Rows from block 7 of a small sound classifier, named by matrix and row number. Rows with one number within an expert belong to one neuron, the router's apart. Each number is 128 + 32 x the weight over its row's rms, rounded and kept within 0 to 255. All counts start at 0. Numbers have three digits each.
After each expert's rows are labels from the 100 clips, of 14848, where the router gives the expert most weight on average: "responds to" is what is common among them; "lies over" is the class under the peak. Only what is clearly more common there than usual is listed. The data: synthesized solo parts of chorales (CocoChorales). In brackets: how many of the 100.
# router: router (model.blocks.7.mlp.router.weight, 16x256, trained with AdamW), inputs 0-63
# up: expert up (model.blocks.7.mlp.up, 16x128x256), inputs 0-63
# down: expert down (model.blocks.7.mlp.down, 16x256x128, transposed), outputs 0-63

# expert 11
router.11:174181161070129155177150170135163114144126128129140139177096120111062119131051128092062119132087144149135101152172155139118078144166121159146098103152151147152134165110142149088083155145171121
up.0:124108151140025111140089132090107107155106088143091144089151130134115072129118095157121151157136175092096119122195133147138100165169115077073188097129122173182114158122157169184170141153137074
down.0:184181128089191074182121082135132204084079146153125155138066090143145099159199148139140153116144191160129154125140134108100119149128114124108109095129129098121160093151118173164118158117083184
up.1:122125128204141103127130150113116169100120119130153157103202132111093158123124126086087179047151102108130103083081136115149162086120137134130105138129118163116154122117152074132196117147079149
down.1:120093120122122156159137087150113152154158078141164145101004156175161162119125133137139160176140182127082140124100150137130135116146104104114143098156118136176134128117134080142160142080066118
up.2:136115082179187111143194126077133165069098096154184122088167168116160100067093150091158122182102150105116156148161134106146150093127183133118102099143133093115205122095122126099170163175128167
down.2:148111104133079089025156122129103155109150119109130129135117172149091099203100152093090139108166107103131124148105153155152162124149144063088091148162146097118099129155182100129135166150106123
up.3:111110120108119083154145180109158196121112109157130096127129209145137158118151144126112132130157153207104103074138144147083179118158096143161099162111145118035125152116099107118149079111116104
down.3:082127101132139096156083114120136119125113161143132163106099085103202124094129119110134161124058169102069138091116089139102131128105112167156114102131193103109110100128146114091133144149107204
up.4:102115072195095116110156136136124178146114119153060162114100156115077077117136181160154115078176106172058163203137124098069091131163178145127101138109136168127178150143077144149128161127148160
down.4:142141157157149120143185125103162115155146156136178181135137148121142119095120128082159181129132157148139158045051185115132103113150099166145107145105126095113064101163158151144149131162113081
up.5:144111167103166126055061143158129147130110163054169146152097177109108141170121172166114084103121138113106102153146147112086128109117136152098128129069138134127207129144071150115115094056152134
down.5:122140099122152135129130172165121149116135151097076165160098134157136135092094147121157047160108123142125160099141129122132131148148188074084127123102122150121092142125174143126126146121122117
up.6:113116134124065137105193124148206119087149148072182131155113154094161128140118119103148151138074179142072130111128135078195151150127125134122125102079145159140136106085112088152138067041120067
down.6:124106087088142138105093130093096129139142123195153075097208137083104095121151158134167154104136179098163127134111141154096151102114092167107213108126114137147095142123151105159187146127123137
up.7:150162132094109111120110102136128161129101164114081109208087156108089104143124137135130153103123195106071101113112147115067131095152153148110096125109134133134195101139135087115045168131089097
down.7:125113153126128107145100137159116137152131175138125154120188128150184152153178159183122097197127168107106145167111100052169160153095092133112161117124119052060107116106141172131126128153146126
up.8:148135116144122092125132157112123114127066160115136083107212136118125151105120135130153140129147139159126113163177031105171134132113088136194109134095069069054183090062104118116132136129102146
down.8:134089123091074152154214176117129105119136106118089135140174166133139077103135176175193115123191153136106091113206129169148072171088118125097163128127171171106158106078176074097129119079111150
up.9:078157104110091137138100144158111075118081092119123102112124144156160105081119144122094138164113130151081080174145103162154120195150096164119109080103119099106125117138198127144114145089136127
down.9:119111130153103112147143128068155174142157137153181078156187109108096117155132175149126143110165153197135149119184117153116085108128180134163153160155104128072087190103135138068086068140068216
up.10:114138136101070130152114168090112155127106150045118068091169169144113132154171153163121107167105118113117138138131026113174044167102073137153121128140133157080155078124140088101108124142109159
down.10:092147078127075105142155125113146057189103139131106172125157146124122129057177087143159164119084069099163168135155154132141121164102103153154149135145123143072134107083162140126126174166138129
responds to: trumpet (100); note F5 (50); note E5 (46); note D5 (38)
lies over: silence (32)

# expert 0
router.0:152158144163071139143128078165060121078144134136155131149095084117151148134140107098146134109195124099102151170112120165125140085145109117101127062140125180148129072145105139103179166100125095
up.0:146138082146134146131107161134127101124093126126129115118146129101136072074071110124119172142164138173171178138117116130117145108123178081094086085037108120138140181181117174083109128131162162
down.0:166127113195029113126107145110100090131092108143112045109127150113142134120096172131150074108133114120128150115106153147108122065066093157147162151081145183142138110187128118169158129120048081
up.1:153153119114109127098125163113163152096068174156096173136173153100119132105148160202124160150126171114084121080127099107113126092101114123124162145157157110100151070140079111124098128118106155
down.1:131107138146113160112126155153155094134118074107129079092113132141081085110204175119133141176128130119145103163083126104161096145078113183122161106141123107092107161122130086138151178126148148
up.2:092142208124124145104095099174156099163130112170174187152095122183111157122100121141118096119112144183155116135106095133081154132094127119044188089154132115141104134160164120091140118088139115
down.2:126100119115175115165111151055107172084165137106083115118159109083204118152163160112103169129153185082087086142155115103126123135125151118125167144127089114148180146086135134142069152177163158
up.3:147151128098175174110092124100142094056135167181120091073118123154162115107164111164165145082127106127041145139120110159155115128163144165113149080253147074130105091124150120122113128119138114
down.3:099121164158148115096222148146128117190107126081061105124127193101099094145050096092079132156111177164166138088145130137122166190206056083092138081125153129135118101139089180181139105120117135
up.4:101108129161087148087107089076164124018144057123094070145182128103142119136159131122123067137182146134134088085112149140101113091166150132106109112153124107166136129149165114104160148156129157
down.4:085126109148152104191105165178112102176136135172114169146104105142116122120154132135126149119101127156091182133137115128165121152098112154124110130100141128169073116106066091209103200135088089
up.5:171125143129084099112130123159117163049127117157130158102119116064137115078092111072172118115158075173145119162123115083162096198132149165128139111149143107196137140141107182106143168085094162
down.5:084159112137124156194057105205097088136106168153121110150199061148182103142163128184097185124055173099190121123147132182135161131076111100121091138094149132114111158097138152118114125141113174
up.6:112125118120067131141105109196129096076096079114170122120180182110123108130115128093139134117144136109121182127137053116120158116108177211109125106108125139177109154119101101116205146163201113
down.6:103128118144185195143149125114173133155146171126145145135139149164090171162116152209110132148107106090108121114110139127159119193150117087152132136132134101089172142160142107108085091123114159
up.7:147119132134147098106162154202188130110111103061184168130081088109157095119135134091148138156160114120104156123104121135133134092131078169136141148132144139095159145142090150133125154109149130
down.7:188136105121134177113087162141127144047150118118156157110186142112175160119159101092141129073133101095111118128164108157096164098158173122131152084140157157154092158173145154076151123080165108
up.8:164151098126189079142132113132121129111122085161041110065133085123094084123092089092079133168112106135169157136087169198120088148134070141208126073153151195164106153145138151154096113122117170
down.8:083112140106155090183131065141117134062179068181090122118081143150102116124153139136112079080129122123092130101139100119033193050116154130070074156139171116156095093145149115115116110130093123
up.9:158121080116152144109187126174163130082147099137193145129134090205139142114131101147103176094165115094162138206109119097113103093100061091140136109130134101165162103170058139105151118104119101
down.9:131089079106091153117121143078116146117164127113183090107086118080166176194119099073110165179087091108147118094125145147204216093168114085126104141112095142094200105187100144114103145138103144
up.10:128102064116138124096143116124156142103173164155166097127175129138127136152131115147161130084135155135150115170067182177130184101096156088179163150078099127125189112183165185125129173125169085
down.10:144098147091158122099116136167099138122116111168121120163158094135124127098153100125077147103073076057072164168125132098120143152169145137109092178156172151184141121179145111185149126088111122
responds to: double bass (100); note G#3 (46); note C4 (41)
lies over: G#3 (28)

# expert 10
router.10:132112145168105144178079184102114138080181149099104103069095107109170131147190083151158144191134113159090094099144116139184112131171178106145181167126117175132158173138164184156062087193103063
up.0:128108091115108141189101152167152113128128132186172101177095101091180092168082127093104103082095153132163113178087197097108197106123103168151130188151170120079090080123039171126107104150113153
down.0:154158159109147179098133090129127119183111140101143110108162127140072108133147136051168157153127092090133142100157152103157106133083123103166223100106151153134155105171116207126156122137122110
up.1:155083060182185171172135141135179142111039097122064153106118144111103119119086160170159199138147152126110155164076072118156113192112150117141118160113134104100098150104104129117077205116136151
down.1:139084105112150113148137133091100127149177118173152127096084115162098146108114159090166159126109101112141175104134162128100198065148124104140111080118098183111162139196149113122151165141131114
up.2:108074169113156107120125120057160099121131093145126152124100123117152173184144095082095083182125163153163154145105127094159125137134134156151118097085146142209056138107122129153134175146170171
down.2:142188125146139138078153157183118153122125110177144108151161133126086088164104112083113111121083093137110098066117112100121172137141112120130170064085121160098095066141136106132173132136126108
up.3:099102145127141172110093144157149096153086134160148130159050135133125137089122104135102134105055091128124124149102189113107112155179151157148100115132151179121121105177092165162113103093107132
down.3:160161118108109142149138101049125146148075191115114178130159145153138144036059129159175137106106187120171139170059086105119165074120143140150148175166165154104166121187204140091131147063119148
up.4:101081137108114126159168172122077123115112186091127117074096066147147108139189142140168121109166126081078135176141130081171138176176113133058170125121156124176124114149104067112113127156121118
down.4:127104151153163123136110110126160119133111132156124088100171160130100136108126153137085154137090096117115120137117088097092165086151126128129147088172119097057097086115124162152145191118214064
up.5:135129133141160207117227156168082082145072132118111147079096126155115154037129093088056102124111138133112092105066115119115056164107161205125148068141118185148092120142129134154119143116133133
down.5:078164141077116080116120117125061127164179139119183089131068085087143173160143101155190157116166125149180143156100179160139129136154104092141159157129091140138129167124176144149088053157114174
up.6:116090121147119167141163126076112121157116091145125149151177166116193162064148075157075211137126117169130140190171075099091119120062114150077111165135093104102139106102109075137109107134141165
down.6:085166138070097090139118147113175135166162169106153178128050129100145122146202165101129136110046133142195178144203173060108130097195138098124188169141110115107071135181123151089113166126139169
up.7:191125132109116195165138131103109149141175086081095139084132144163141129130165193120079172126119102114078089144143096116179190176165079121127175098122133178117090173118139157114134095135080103
down.7:117110128126172112149101099118135111150119132155131110136129154140139124084115126162176154115155087172112129132087120122135114090119165154131105131105165126106140109121146045156096098083141125
up.8:166135153147112146156125099159114127155098198125139108110120186157128157104119197100115113118174159055080132136157137143201161119191164094152154072184131114155076061133143100127118109095124132
down.8:101098093117164087134116092179080190090100141163174130100133102141120103099147095122078109048068059136140129167102126149125156097108136079153206113095162098172070136111101077099077119109135088
up.9:107157123107129167117102114132144131144115125090073079089177112108160117157145100098118098082127134122086118120100110146151085159213096111122178149118165114160181148093117143186085071151091052
down.9:091118099086136084186091120106147171158156118173146131171157130177152160094081135134161184103172219110143136118146153126096159064112154175108091130096156149136093173161131112084116171127134107
up.10:188123122165087126090158138146124133136138103105118094193072102103171109166136113170124128138137154189138137094103100228140147074137089158115157120126135166067145119111110082079087187112140123
down.10:143107126108162177150126106082174081098165121091124156147168142144123089111119181154056122108052124120067181107172078110155080189059123148089125095142106071128147082114085126139191062161201116
responds to: viola (100); note D4 (58); note E4 (30); note F4 (29)
lies over: D4 (34)

# expert 7
router.7:090125103118131153090135125212155089154136094107147187128138141118122124091155166111157083112140151124113106135162153036102125087139100146059148178157058063102107142152109109122153167097163075
up.0:143107075140107170079167184174212110122188150107156136148115109122110175108091092116133134121091124127122163135123124095084142111123105168151111181119138042149173121139101149126122174166107155
down.0:116087158145143173165127129170098119095091124168116156108109128065124149137136162142124196114155128173106123116083135100160179094200104108105108141159105123123159135160117129145101079112127068
up.1:088091092158110128146111154134201108135165122097132106087121124088142188145120102161130178166128068140078117075094169116114098114130183148134186148091135168203123146111090128153156121149100124
down.1:131162123152167171107085151152171074188115123151099134133136100148164137151217161129124151092074097095142100063152127085203112137143120121076108138168074147072085107140112136177095100125101118
up.2:087162132056139095128187119087208114229129106134106156108172165124123106084074119060153089179103160072150106116075174126126104135121123150125145083144119082107082131104171128132151209153159122
down.2:102150135178157152092069171070059162107086109148088097117129105118125135172210155115111147107140164117088161131203093113180174098127095121143048168090137118119113086143134124137075042117131162
up.3:128134157122095115112087134094124139110097075156106141085113129119110110170148140081133164112212098138101116093131235106080138162151207127049118142103082147121090126114099110158151094120182187
down.3:105163109150160137142153164137097114066155169139112071166145105098201134058099076166171059094094167114159114157149048117202112191119122117156141135146101106152150127085131121113117083128144077
up.4:132185124111166141146155138119109125130202151118101182135074085158076095139091169154099139090110126132138096147124104125174077170123079090199075083085102133140151170053134153132105103106085101
down.4:090148130104116089083102167125146135153185144144109168171141158132150116103123115129093145111127149127103108114181164174087061117125101104106153155155088110169171170093113113099126159112149102
up.5:094130126177097133119132183155119194137104126127127147104242102125139125109130163137126163143127114068193200062113133112110090167125138131135121132146114125160141135089139141129147124087102143
down.5:119159174151080093148114090099130108138107165106143095080039157166089153142109090087148141186126127158135157115091162143139157150120136136129134059103116155139183107076117128109090163129059163
up.6:157103131108138122147167146083119137113105154150147100138097116129082179142156135155140136143132115167133104123144023127125126124118104167195100115120103105111201113062116084115121097118068174
down.6:158125131139138139126154130149128086129096082134122091125152113179117054159152138140139178080111150122118151102162117153122109179184171131100115154130140112092145067081143188141142090131153129
up.7:165156159124150136095100118183093141134142152096117205144157186175132123143154158095101148117086110078181100112118099054122165104149153104146143151088200014140125121095161067133103138123159149
down.7:123107121139150087061098160122133180171103118154100163186183134086162105125172118128127063079100155122094131089100074129127132134120129120112136129118134152104161131103174137158137174103094114
up.8:107123133138070066182151168121003147087139186148132121123171134110117062125137128157079127107116112137091108153117079087138121123078092119103162125116140087090146117109129107127119087116126138
down.8:155129120140106064124140124189115098141100090126120151145155179119068156156138193158144142089141088092165122111175175106131119157074076149089138112115123117108134130157123114115119149144183099
up.9:124094133119177143082102077155149129156068154078145125171162144147162140096147134213105151111100107110112138064117147091145121090117123117079133058153127122090124105143095131169139155092100165
down.9:169137132177090127089095150131118121112106147084113127120058094175111120147089084104128128111144147103154169122100098077062163069156093147136140119085188148121048147187175174132134159116167105
up.10:123111125139102122149124165113146149180126111061058128158155127136147117125125195151139207171132158154063121125133153073155153144141079101021165154161109149152074080168124134128139136096127146
down.10:134155138087159163107121122132110135106155132129168173134137145154157143104156061129192083117093103061165132082132103132092176138108160158166106083110153084095179176165146131168171084155182129
responds to: trombone (100); note F#4 (54); note F4 (43); note D4 (35)
lies over: F#4 (29)

# expert 8
router.8:148157169098192079197145090091094107140084172140114086061078136113081107156128080142131159112147092126179153113061105154120130113172141121151171068149180159143150122162118102105082091117060156
up.0:180057162140058131143098109100116103152182123122096084108147148170103195119153068135136125146139150092100117103116174135116172131110125159141088084105129119155133123114165024107108097143113183
down.0:115204090077145098119165161135151134117179078119148108135104132159145072174107152137168097166125144126168164164105129133080132129146117151107111129120174154096136158142176197134151134136058104
up.1:134187111153110136100177150179074111109167155099156110109142162174171139180103115157155117083142131087137121221108069161157149112120144063151189117113176105162132118150099120133098135166172071
down.1:122105140115182106176065101122108220088090099109125067150103123122098089148105168177130167131097082133121118111129081108173176102145122090103163182141153115142077140102165102085097071127104133
up.2:179128143106109237127081137142148114118187125129157122096103115073147139161116099073175107170190144119108152128139169137172152138082113160129181168125196128154149146099158198121142123083154139
down.2:125107127109101105082069133124085150086159167120170162121148167106103129126136131109100187180142139168138156149122143110136143113147109097146091132115178145099138142140185120166129102144095173
up.3:102154168085173123155137104094076166132144160091128140166151161124124132122161133122114154160135130134128136054118135111098101137132095112119124104111119169124146174110133126164083113079034106
down.3:111105147096159143130106158177125169138117180167121161152171139151112136135168102174095124133134165105122086189127106129151158146126117161141122164148101088138084175125103141150100120117155137
up.4:078152132163153124116123106108152129051138061148061147133069135124136138138126133139118070111157186115079109104128151096059151090135117096158123165111162120146190126093205176098128115087139130
down.4:167139102113087138103113115140092135166100149123165094147192108120133113168176116144120144170095078189116131115140187144176124185138077137102088155153054135128147147184111162121091133107077092
up.5:092132120128074109173150180123147113115194051178082165133084130125120112127098103088159073065143105121149130093181064126111098146099083118119070132139149190103072137155114194125138132091158124
down.5:160086133143153126109150148078120126146117110111055125207107156160134122061131150130115098186152099127143089148100175168125147138192093117170092142122094063083109134106158145128148131095101141
up.6:156159168110103123108137124153147092109163174136149056099179142163112113073138158106097207174112144155166167145122202097112153144094152153161130140052051166099135180129095105088168155177177155
down.6:113081125156072104114163171071117119172139098139141156153095079147097125057128085131139101131147112137112113106112135125108144107110163153116123147105103153170128183140095119106122110144072148
up.7:124135135098114176092087097096136175126137111179136123108159132096105124124204115103127095143084167103118120130098172220092166176081177192075188066097112130101125134122144162138161124113144106
down.7:123096081102131099181083092118132118070127136133159105080072103124153119099076088199082120116133087150128176107112123115150152158093141183126101028096130126148097183089111093189139080066159123
up.8:164143177109144110144116075118068130150122167103146178107127056156150081111142176124140119116122052156128136118058138143199167114122134100203125132150109113168120128100159108136131111170136121
down.8:183145135136066113120129190169101149107113093155166088133167095105142129142121128082125123123077042100189135083116105072073108107112156117171137137055154100108138132117160145145131191093114128
up.9:056145082138112198125124124184154086130133147093159165143137196101089149119143156068126139116078163117147116163113159139154130146125143162167004072091151139106111094135111191108178129124118130
down.9:091103070135181090114104147140126139118176108135147098171113126111076082100146130127156082150180099149106122126095140089127170097080120129099155148174154167108097082089064093082103146165145089
up.10:091090129188148116128152172139188108114159174136104132114160117115127177126130153100156209137126081159134113099129153137164119172068063155117115138113069128085175078170102187117153175181136148
down.10:094137115116122106114176150147118155133155098082116113145090114172073155100101050102144126159193076102137101122086093195096132062158137139151146116184112128106065175150117134153150123109144135
responds to: flute (100); note D#5 (61); note F5 (40); note F#5 (33)
lies over: D#5 (31)

# expert 5
router.5:146111140077153148139186189122182088160184134099180175150114150115135130085110149146148122126064146062150179150105139080081148079157102102136101153151185105087137096177130171112121097091149141
up.0:104134114209150080104115102151185138158120015212128130102160082116134133105069196055154162129156112166099123177075171125123138068149145113100136188088086159128091108159133125118114141134180087
down.0:135158120072139100182126199159103167149179165182150122121101191164182188078140112151184057164144091151102152140090139115135140117114071137127120158127111127102145171157145157164083105120125154
up.1:157180128137170168094096145142106093121142144119096137144230176140075116130069118106121169076119105178148147084123111109084116157183164093088141104102150152125182126128124142136156170138128138
down.1:150126056157169144159132103079161118149089136146139140098117123143145146090122148104133162157147118080109117099132166175099149153118162095094102174119021079171099115113147115115108146104132171
up.2:101166133132160142209126148145160170113125149102123089069112154124173160110126088140106135151109083117141083141106120114159127159171210161165179147144164145222104167118155127143100107129119125
down.2:120129142104159156077079169200170133154083157080110146158107128141136134108127110138076113119052086071134036108147074107110143116176118112170153163159152096129099124192114210136106140156125088
up.3:110159135183181103160098150174109161184134080108107127140187146077124121203115104181148136120132074138080164096169063197109142173060141128128166068099163176158138091083183135113148155162054119
down.3:178183079083143171076155102213092172123160121188148145127023071125080112146122142071165099184139134076152127136073167126116120157174124113102113130123085180140123168134147136106120155130139141
up.4:134130157156129165189085122132117116114185184092114100138170123129213141126152091132139124148189072147129149103163119158107131077205131112123146109130156160118139148159129159125181123103137095
down.4:122098116081081162141090170150125105145131165110088142164166092120170143151112165121138117150077072101069105101140114036145102127175116097151077184089119152149182145110129200093119132113145132
up.5:124160062149069130158143126145176119107167118135145126144116101179140107095126116085151105089159155151165133158115076130119063126133143123147111133191199086133143132151174123110099162117135141
down.5:171184155113111122136094068170135092202124128167072188120077120150114180104118144164092096125121121147060116128172101127110130066183115139057061153150096162139128097119137114113101161090113088
up.6:155114075107122101102154144159121148167160121154138105109128176142138082211103165119135132140179167101147145076169110119153135128123159101147102172119103139102129075118076134157135123149124137
down.6:091113119129135094138061110112085150068116133013151087111064074133120159151150121146151117145129092147071166142179134185080095148141152145163141195135122166158135158114137133107125129139110119
up.7:146155129170088106126169183129141128123167094132046086143112143106135107139108181082153077097084087131090126107157096088130099088148148074149164100142181131117122120184189200104130109083138158
down.7:132177108141080119153164065181162139172097209085115110159206130178147124084199099169154184128115124095170076200142110136100164162104104118154137150164122150116148146127115103131133138130173124
up.8:097098137114131130134090082133148198101082111129157059093210144137154122152143154113072156133145115096154135163092128096176114140144149122099128131160086116199142145072120081120122108123059148
down.8:123134138113096151152154150098126133167153094078143107066023153125152175124104088119177143148155182117138127097114145184205116147149112140120107121140134148158141140123172051158092107168050131
up.9:176114116095139160139104101165146095063132136174086084147154144138129123097095104127157145067161171106095103172094122105110169101148147126115109182139079176121104112162132099137148098143082167
down.9:105147170163126117108129126123140188165132142114153115113126129215143143115149111107132099150148172138143104087127140122126082184090097126135193127140122107118172096126142166148082122174133177
up.10:098130099060130088114168120127230138148152101100202119137165120132116164081168138141144109126107164137146124142081137108100113169138130167101131149244104117179110142129204138113158154139129064
down.10:152078154178108158137107141134119180106123112146096143096170141111145159135135130203094183080150122090129117136161093138136184105119094088096093131071145112149066127148112108138077079147144147
responds to: horn (100); note C#5 (32)
lies over: silence (54)

# expert 1
router.1:098148175105111125123115145089072074128148135113151141138054107103104120155119058099171134152138159097152157168134144204093114090155169094103132158076132199103140142154123166125113136101136082
up.0:091148137112128106155153172116108143169088114104120085107179127094151122163113120230126124141147137152096111160091124111180109190120143174167117170074126178119111103124102156120131131120111241
down.0:179167178138128155078119190067072116093144116071132115175093135122131116094128152130117080081096105135160175032092100104103096070151163172116144090099154081111124113108148120113184136098119086
up.1:112117132152136143110204115164101130126095124148131158102098163099114127102095142171129115136088187054122144095114075062105066054102127147108141131140166102165148095115135098135106118113105073
down.1:124183078176163156156133143154135130177167098142075153114125124127172138168134138109129122106125140111125101137155098167092088180132143120110129150196102093125117151106096161215128173165176094
up.2:148173140087170146180105072152090105161127146111100111141126108139111110128114081164137131084103158107108187158126089081150112099155119086152147126139134186042108178124102150145082159130095090
down.2:104173083097168140161164134122143130150112116159153173122204137138130133154142099166155075124109069096174114116111092143120151104135155152081205117090093136161188155152152150120147199151171105
up.3:104097145131111129078091136137050119192081120137122167153101097140150059107061192162114189165098205150107170126145164063127127072114164148133144085117124194144160066081172093143125118126100147
down.3:066140169052136151133148140108096117150057108120118173122153109173175198151105152115115162116125164121145177105099151160178189136156121152122163123143180128137162126132181144137082053176137155
up.4:065112046161114145085143171111129147181124089138092093141120111121174074147084101128126077192094082079138083113189118121115096113103046118151151173134154115101083091167135068082103117183125064
down.4:185107119102174146129130117203128156122145166152108209143099170085141152104091126126087128156081145187184129104164114134163087154125112128135168042113132124107097178168127163098156219120139114
up.5:174134169178090085149171179198148148138130169134145089088177107181134151138065136101165102123100076174092194156075179093133149059158127127113154079163116131130126124136140174108193115114130165
down.5:123194138130138105193156152129137120145131134129088172142109138139180144067156101144143081090141135126179141119080082166122092106044162134126137120107096115182153184156109104093088144068145119
up.6:108127138129129158137132149054166121185087065135168163153166118160162122104158131175126139099158158067049150123154106116083123128185162133121122123137179177155190104072130159101157133150125164
down.6:144067167150120144128105129105092163151112121086116094050074118103077137177090134089119127161124141151136158100092165097153164123127121160124178139055132134090103157140195126135141077164093166
up.7:050167124059146103110130159084156141079096116110084051104161141151102128154099120133109124136135147128174133123148141139086134126147154077178147171106157182117186155162118153179152077180168145
down.7:136115128103167113151108107091068139112118142189181125170086087192090105138096137144178117130107099139139120118089153112093121174095135130129172092139144097154098156167104091176140172116169117
up.8:119167189142160102105165103090163144112153142136101095114128138166113163095103138149209135091073092111146146169108176132173072142137166100088106086170161160141112143123108090127190028148147077
down.8:152118155134105104142140127160114160088100085135125111094050047114101168112059110164171129094190149169177122162155147134153143117172060181120099090134164189124184110113162094103111100122104097
up.9:132133182096138106102093156196179125061131078114115148198101126135124170127076125125149129121146117145171081097142150103081155163199168158081187141126096086127095085133121111081181135063086123
down.9:139132124122104161089123166149098136091131115116087115096204120094158149117107119108119067115190129157067097140109067121156203156149106094107142145107153082071137131157110079162122115130113129
up.10:147171087169185119160162090087096131103103138156151173119132094081090035180092121107126118142173132151117118240161112129084083120162117130104127120127072162136142125098111130117146119156075148
down.10:087136110128158145168149106147191101109164127122087057098152093070158109124157039142144125079141141097075153115143128151139093094135082110134097142142116099143134181118123119115125121102142133
responds to: clarinet (44); horn (41); note B4 (27)
lies over: B4 (27)

# expert 15
router.15:085136177143149101114185136143133080131180081118170154157116103132130127104157117129133155071081161124153159093142137076120116170104128130135174157127174092151110146125126145104194157173167109
up.0:128162131139144180180104129077155170131161140170116097153059093128117195137128139083095120137169113155098104144065108144145086114118129135105076103138111161165131082159116051136119075131153083
down.0:132130156100093164165134134145168106168151134106102170134112143111193065099159099097198085105163162112094103076121101163136155103132160117104199134145124150123157206146184160106146161130158152
up.1:142134111112084090107182089136140130101107123168079138166139156133109137136159116169080106095115110121110098078129080118137084124142088107146099146087162164131131112191171071157081190118135092
down.1:106109134125146049161137156068102093101058099147139095120108118127122116093151160059145094185185142151111107095144094129100176110143147173116194111150100101127103150110135127113172175154105168
up.2:105160097171175161066186128155178111132183076096147158109112079128119121137145102077099135122124146152167067102151038125133130175092074134085176138136118058169115170120159079114143127157062088
down.2:066173167084115126182132116116106144113140153090162113116112103101115135115131128148149128092103119127089175111176110179169145196094099100116111132184143141170144079072075159158080054145145151
up.3:117158124166158170087126144175154127117157125171143104130106140113164103138096073133141098172128228137122114193133132088212123114114149149132156163117117133114136084157103065109119139164095187
down.3:105065104169145102134136092163177136127140135085082167129047097132120155085144146141147177176102098115113127089102103158109176118155066147174090085165158128141186133114164151134178116112088109
up.4:080137116144105147140181173133171141108088070108193092120165140116074127149144152152124174102119165126143127042122068053152088149117132146120141109131115060122128089112078077131115098157145119
down.4:137096138177128082206112132110158113139152099136133119113098090131142206178086107133163061175151103136089147112161108203162088153089134150117166158139043114123108210112135092114138154155133159
up.5:112131120104121095086127107125108166127109103088098076177104125102130125138094111130136151121139134156175070138085174166219080206123094138152073122132115152152175144110117113113123106147143109
down.5:113122136108111135164138185076191134107155127160167156098126133169162136156189156145108155088143156085118134140181114096092084170087167144124138208128118116143134139136116189115138124109131103
up.6:110153089176084118113136121146148111159151132050123133136148151122137103119085110176186134086128128197147117078111118108117115129133187149092168092134132107143067154084086108112132101140164095
down.6:124087151127094124120135097181093067104116154131129098051146122119174135120132162130081188130153092111112157142092197112172105082168071172146172125114132175126039136170094098127144178072118150
up.7:151115172124089112081140114175155141157126084059141104131104117131154113169110147115156131084137210167049110140097119108145135121145144172087125097188093142158170084132125148123055093099139086
down.7:135154117131157123069149152054169119096141103137163113125213124108145127162169110125119176157052147101200121128109093131145137095119115154115163186046146128087182132117202141145135156140168078
up.8:155144137183127178018158181172142096151120122158094145133114174139105158089168107078109119091068109149170118122121094113091159136110115138114160138116096117168101215152079127126175182124156125
down.8:084072130154148118124066079143091193114131166102116099107130091135200086123051116125138098178113099116074130134112091096154109102155187102157108095132089156177120101112144153115090098130127123
up.9:100065175120142132103147103109140110196104135113169118091164118145125146089148131090156132166066119124107136140166169177122112117151130182097135158108126084112095118117114089149108153123127090
down.9:114055077131071157055105068109126123143095126151112120125134066159099156219124134089072142145125131141139158134157066111177134124149157089150131088079110099132158081176088159107144088153076123
up.10:103129224130145127140152116155085130130153053115120155132194120147137160135149119138120191140033124133125108101104102109127125186130079156119134105071126103144156145150108132107166173092164157
down.10:149174115153132083093132127102108175141163137136121130137137101090167136122155105107150048118069088136128166116138134135121110093118192102097161125081133085134118121114166157089102103156161172
responds to: saxophone (100); note C#4 (31); note E4 (30); note F#4 (28)
lies over: silence (91)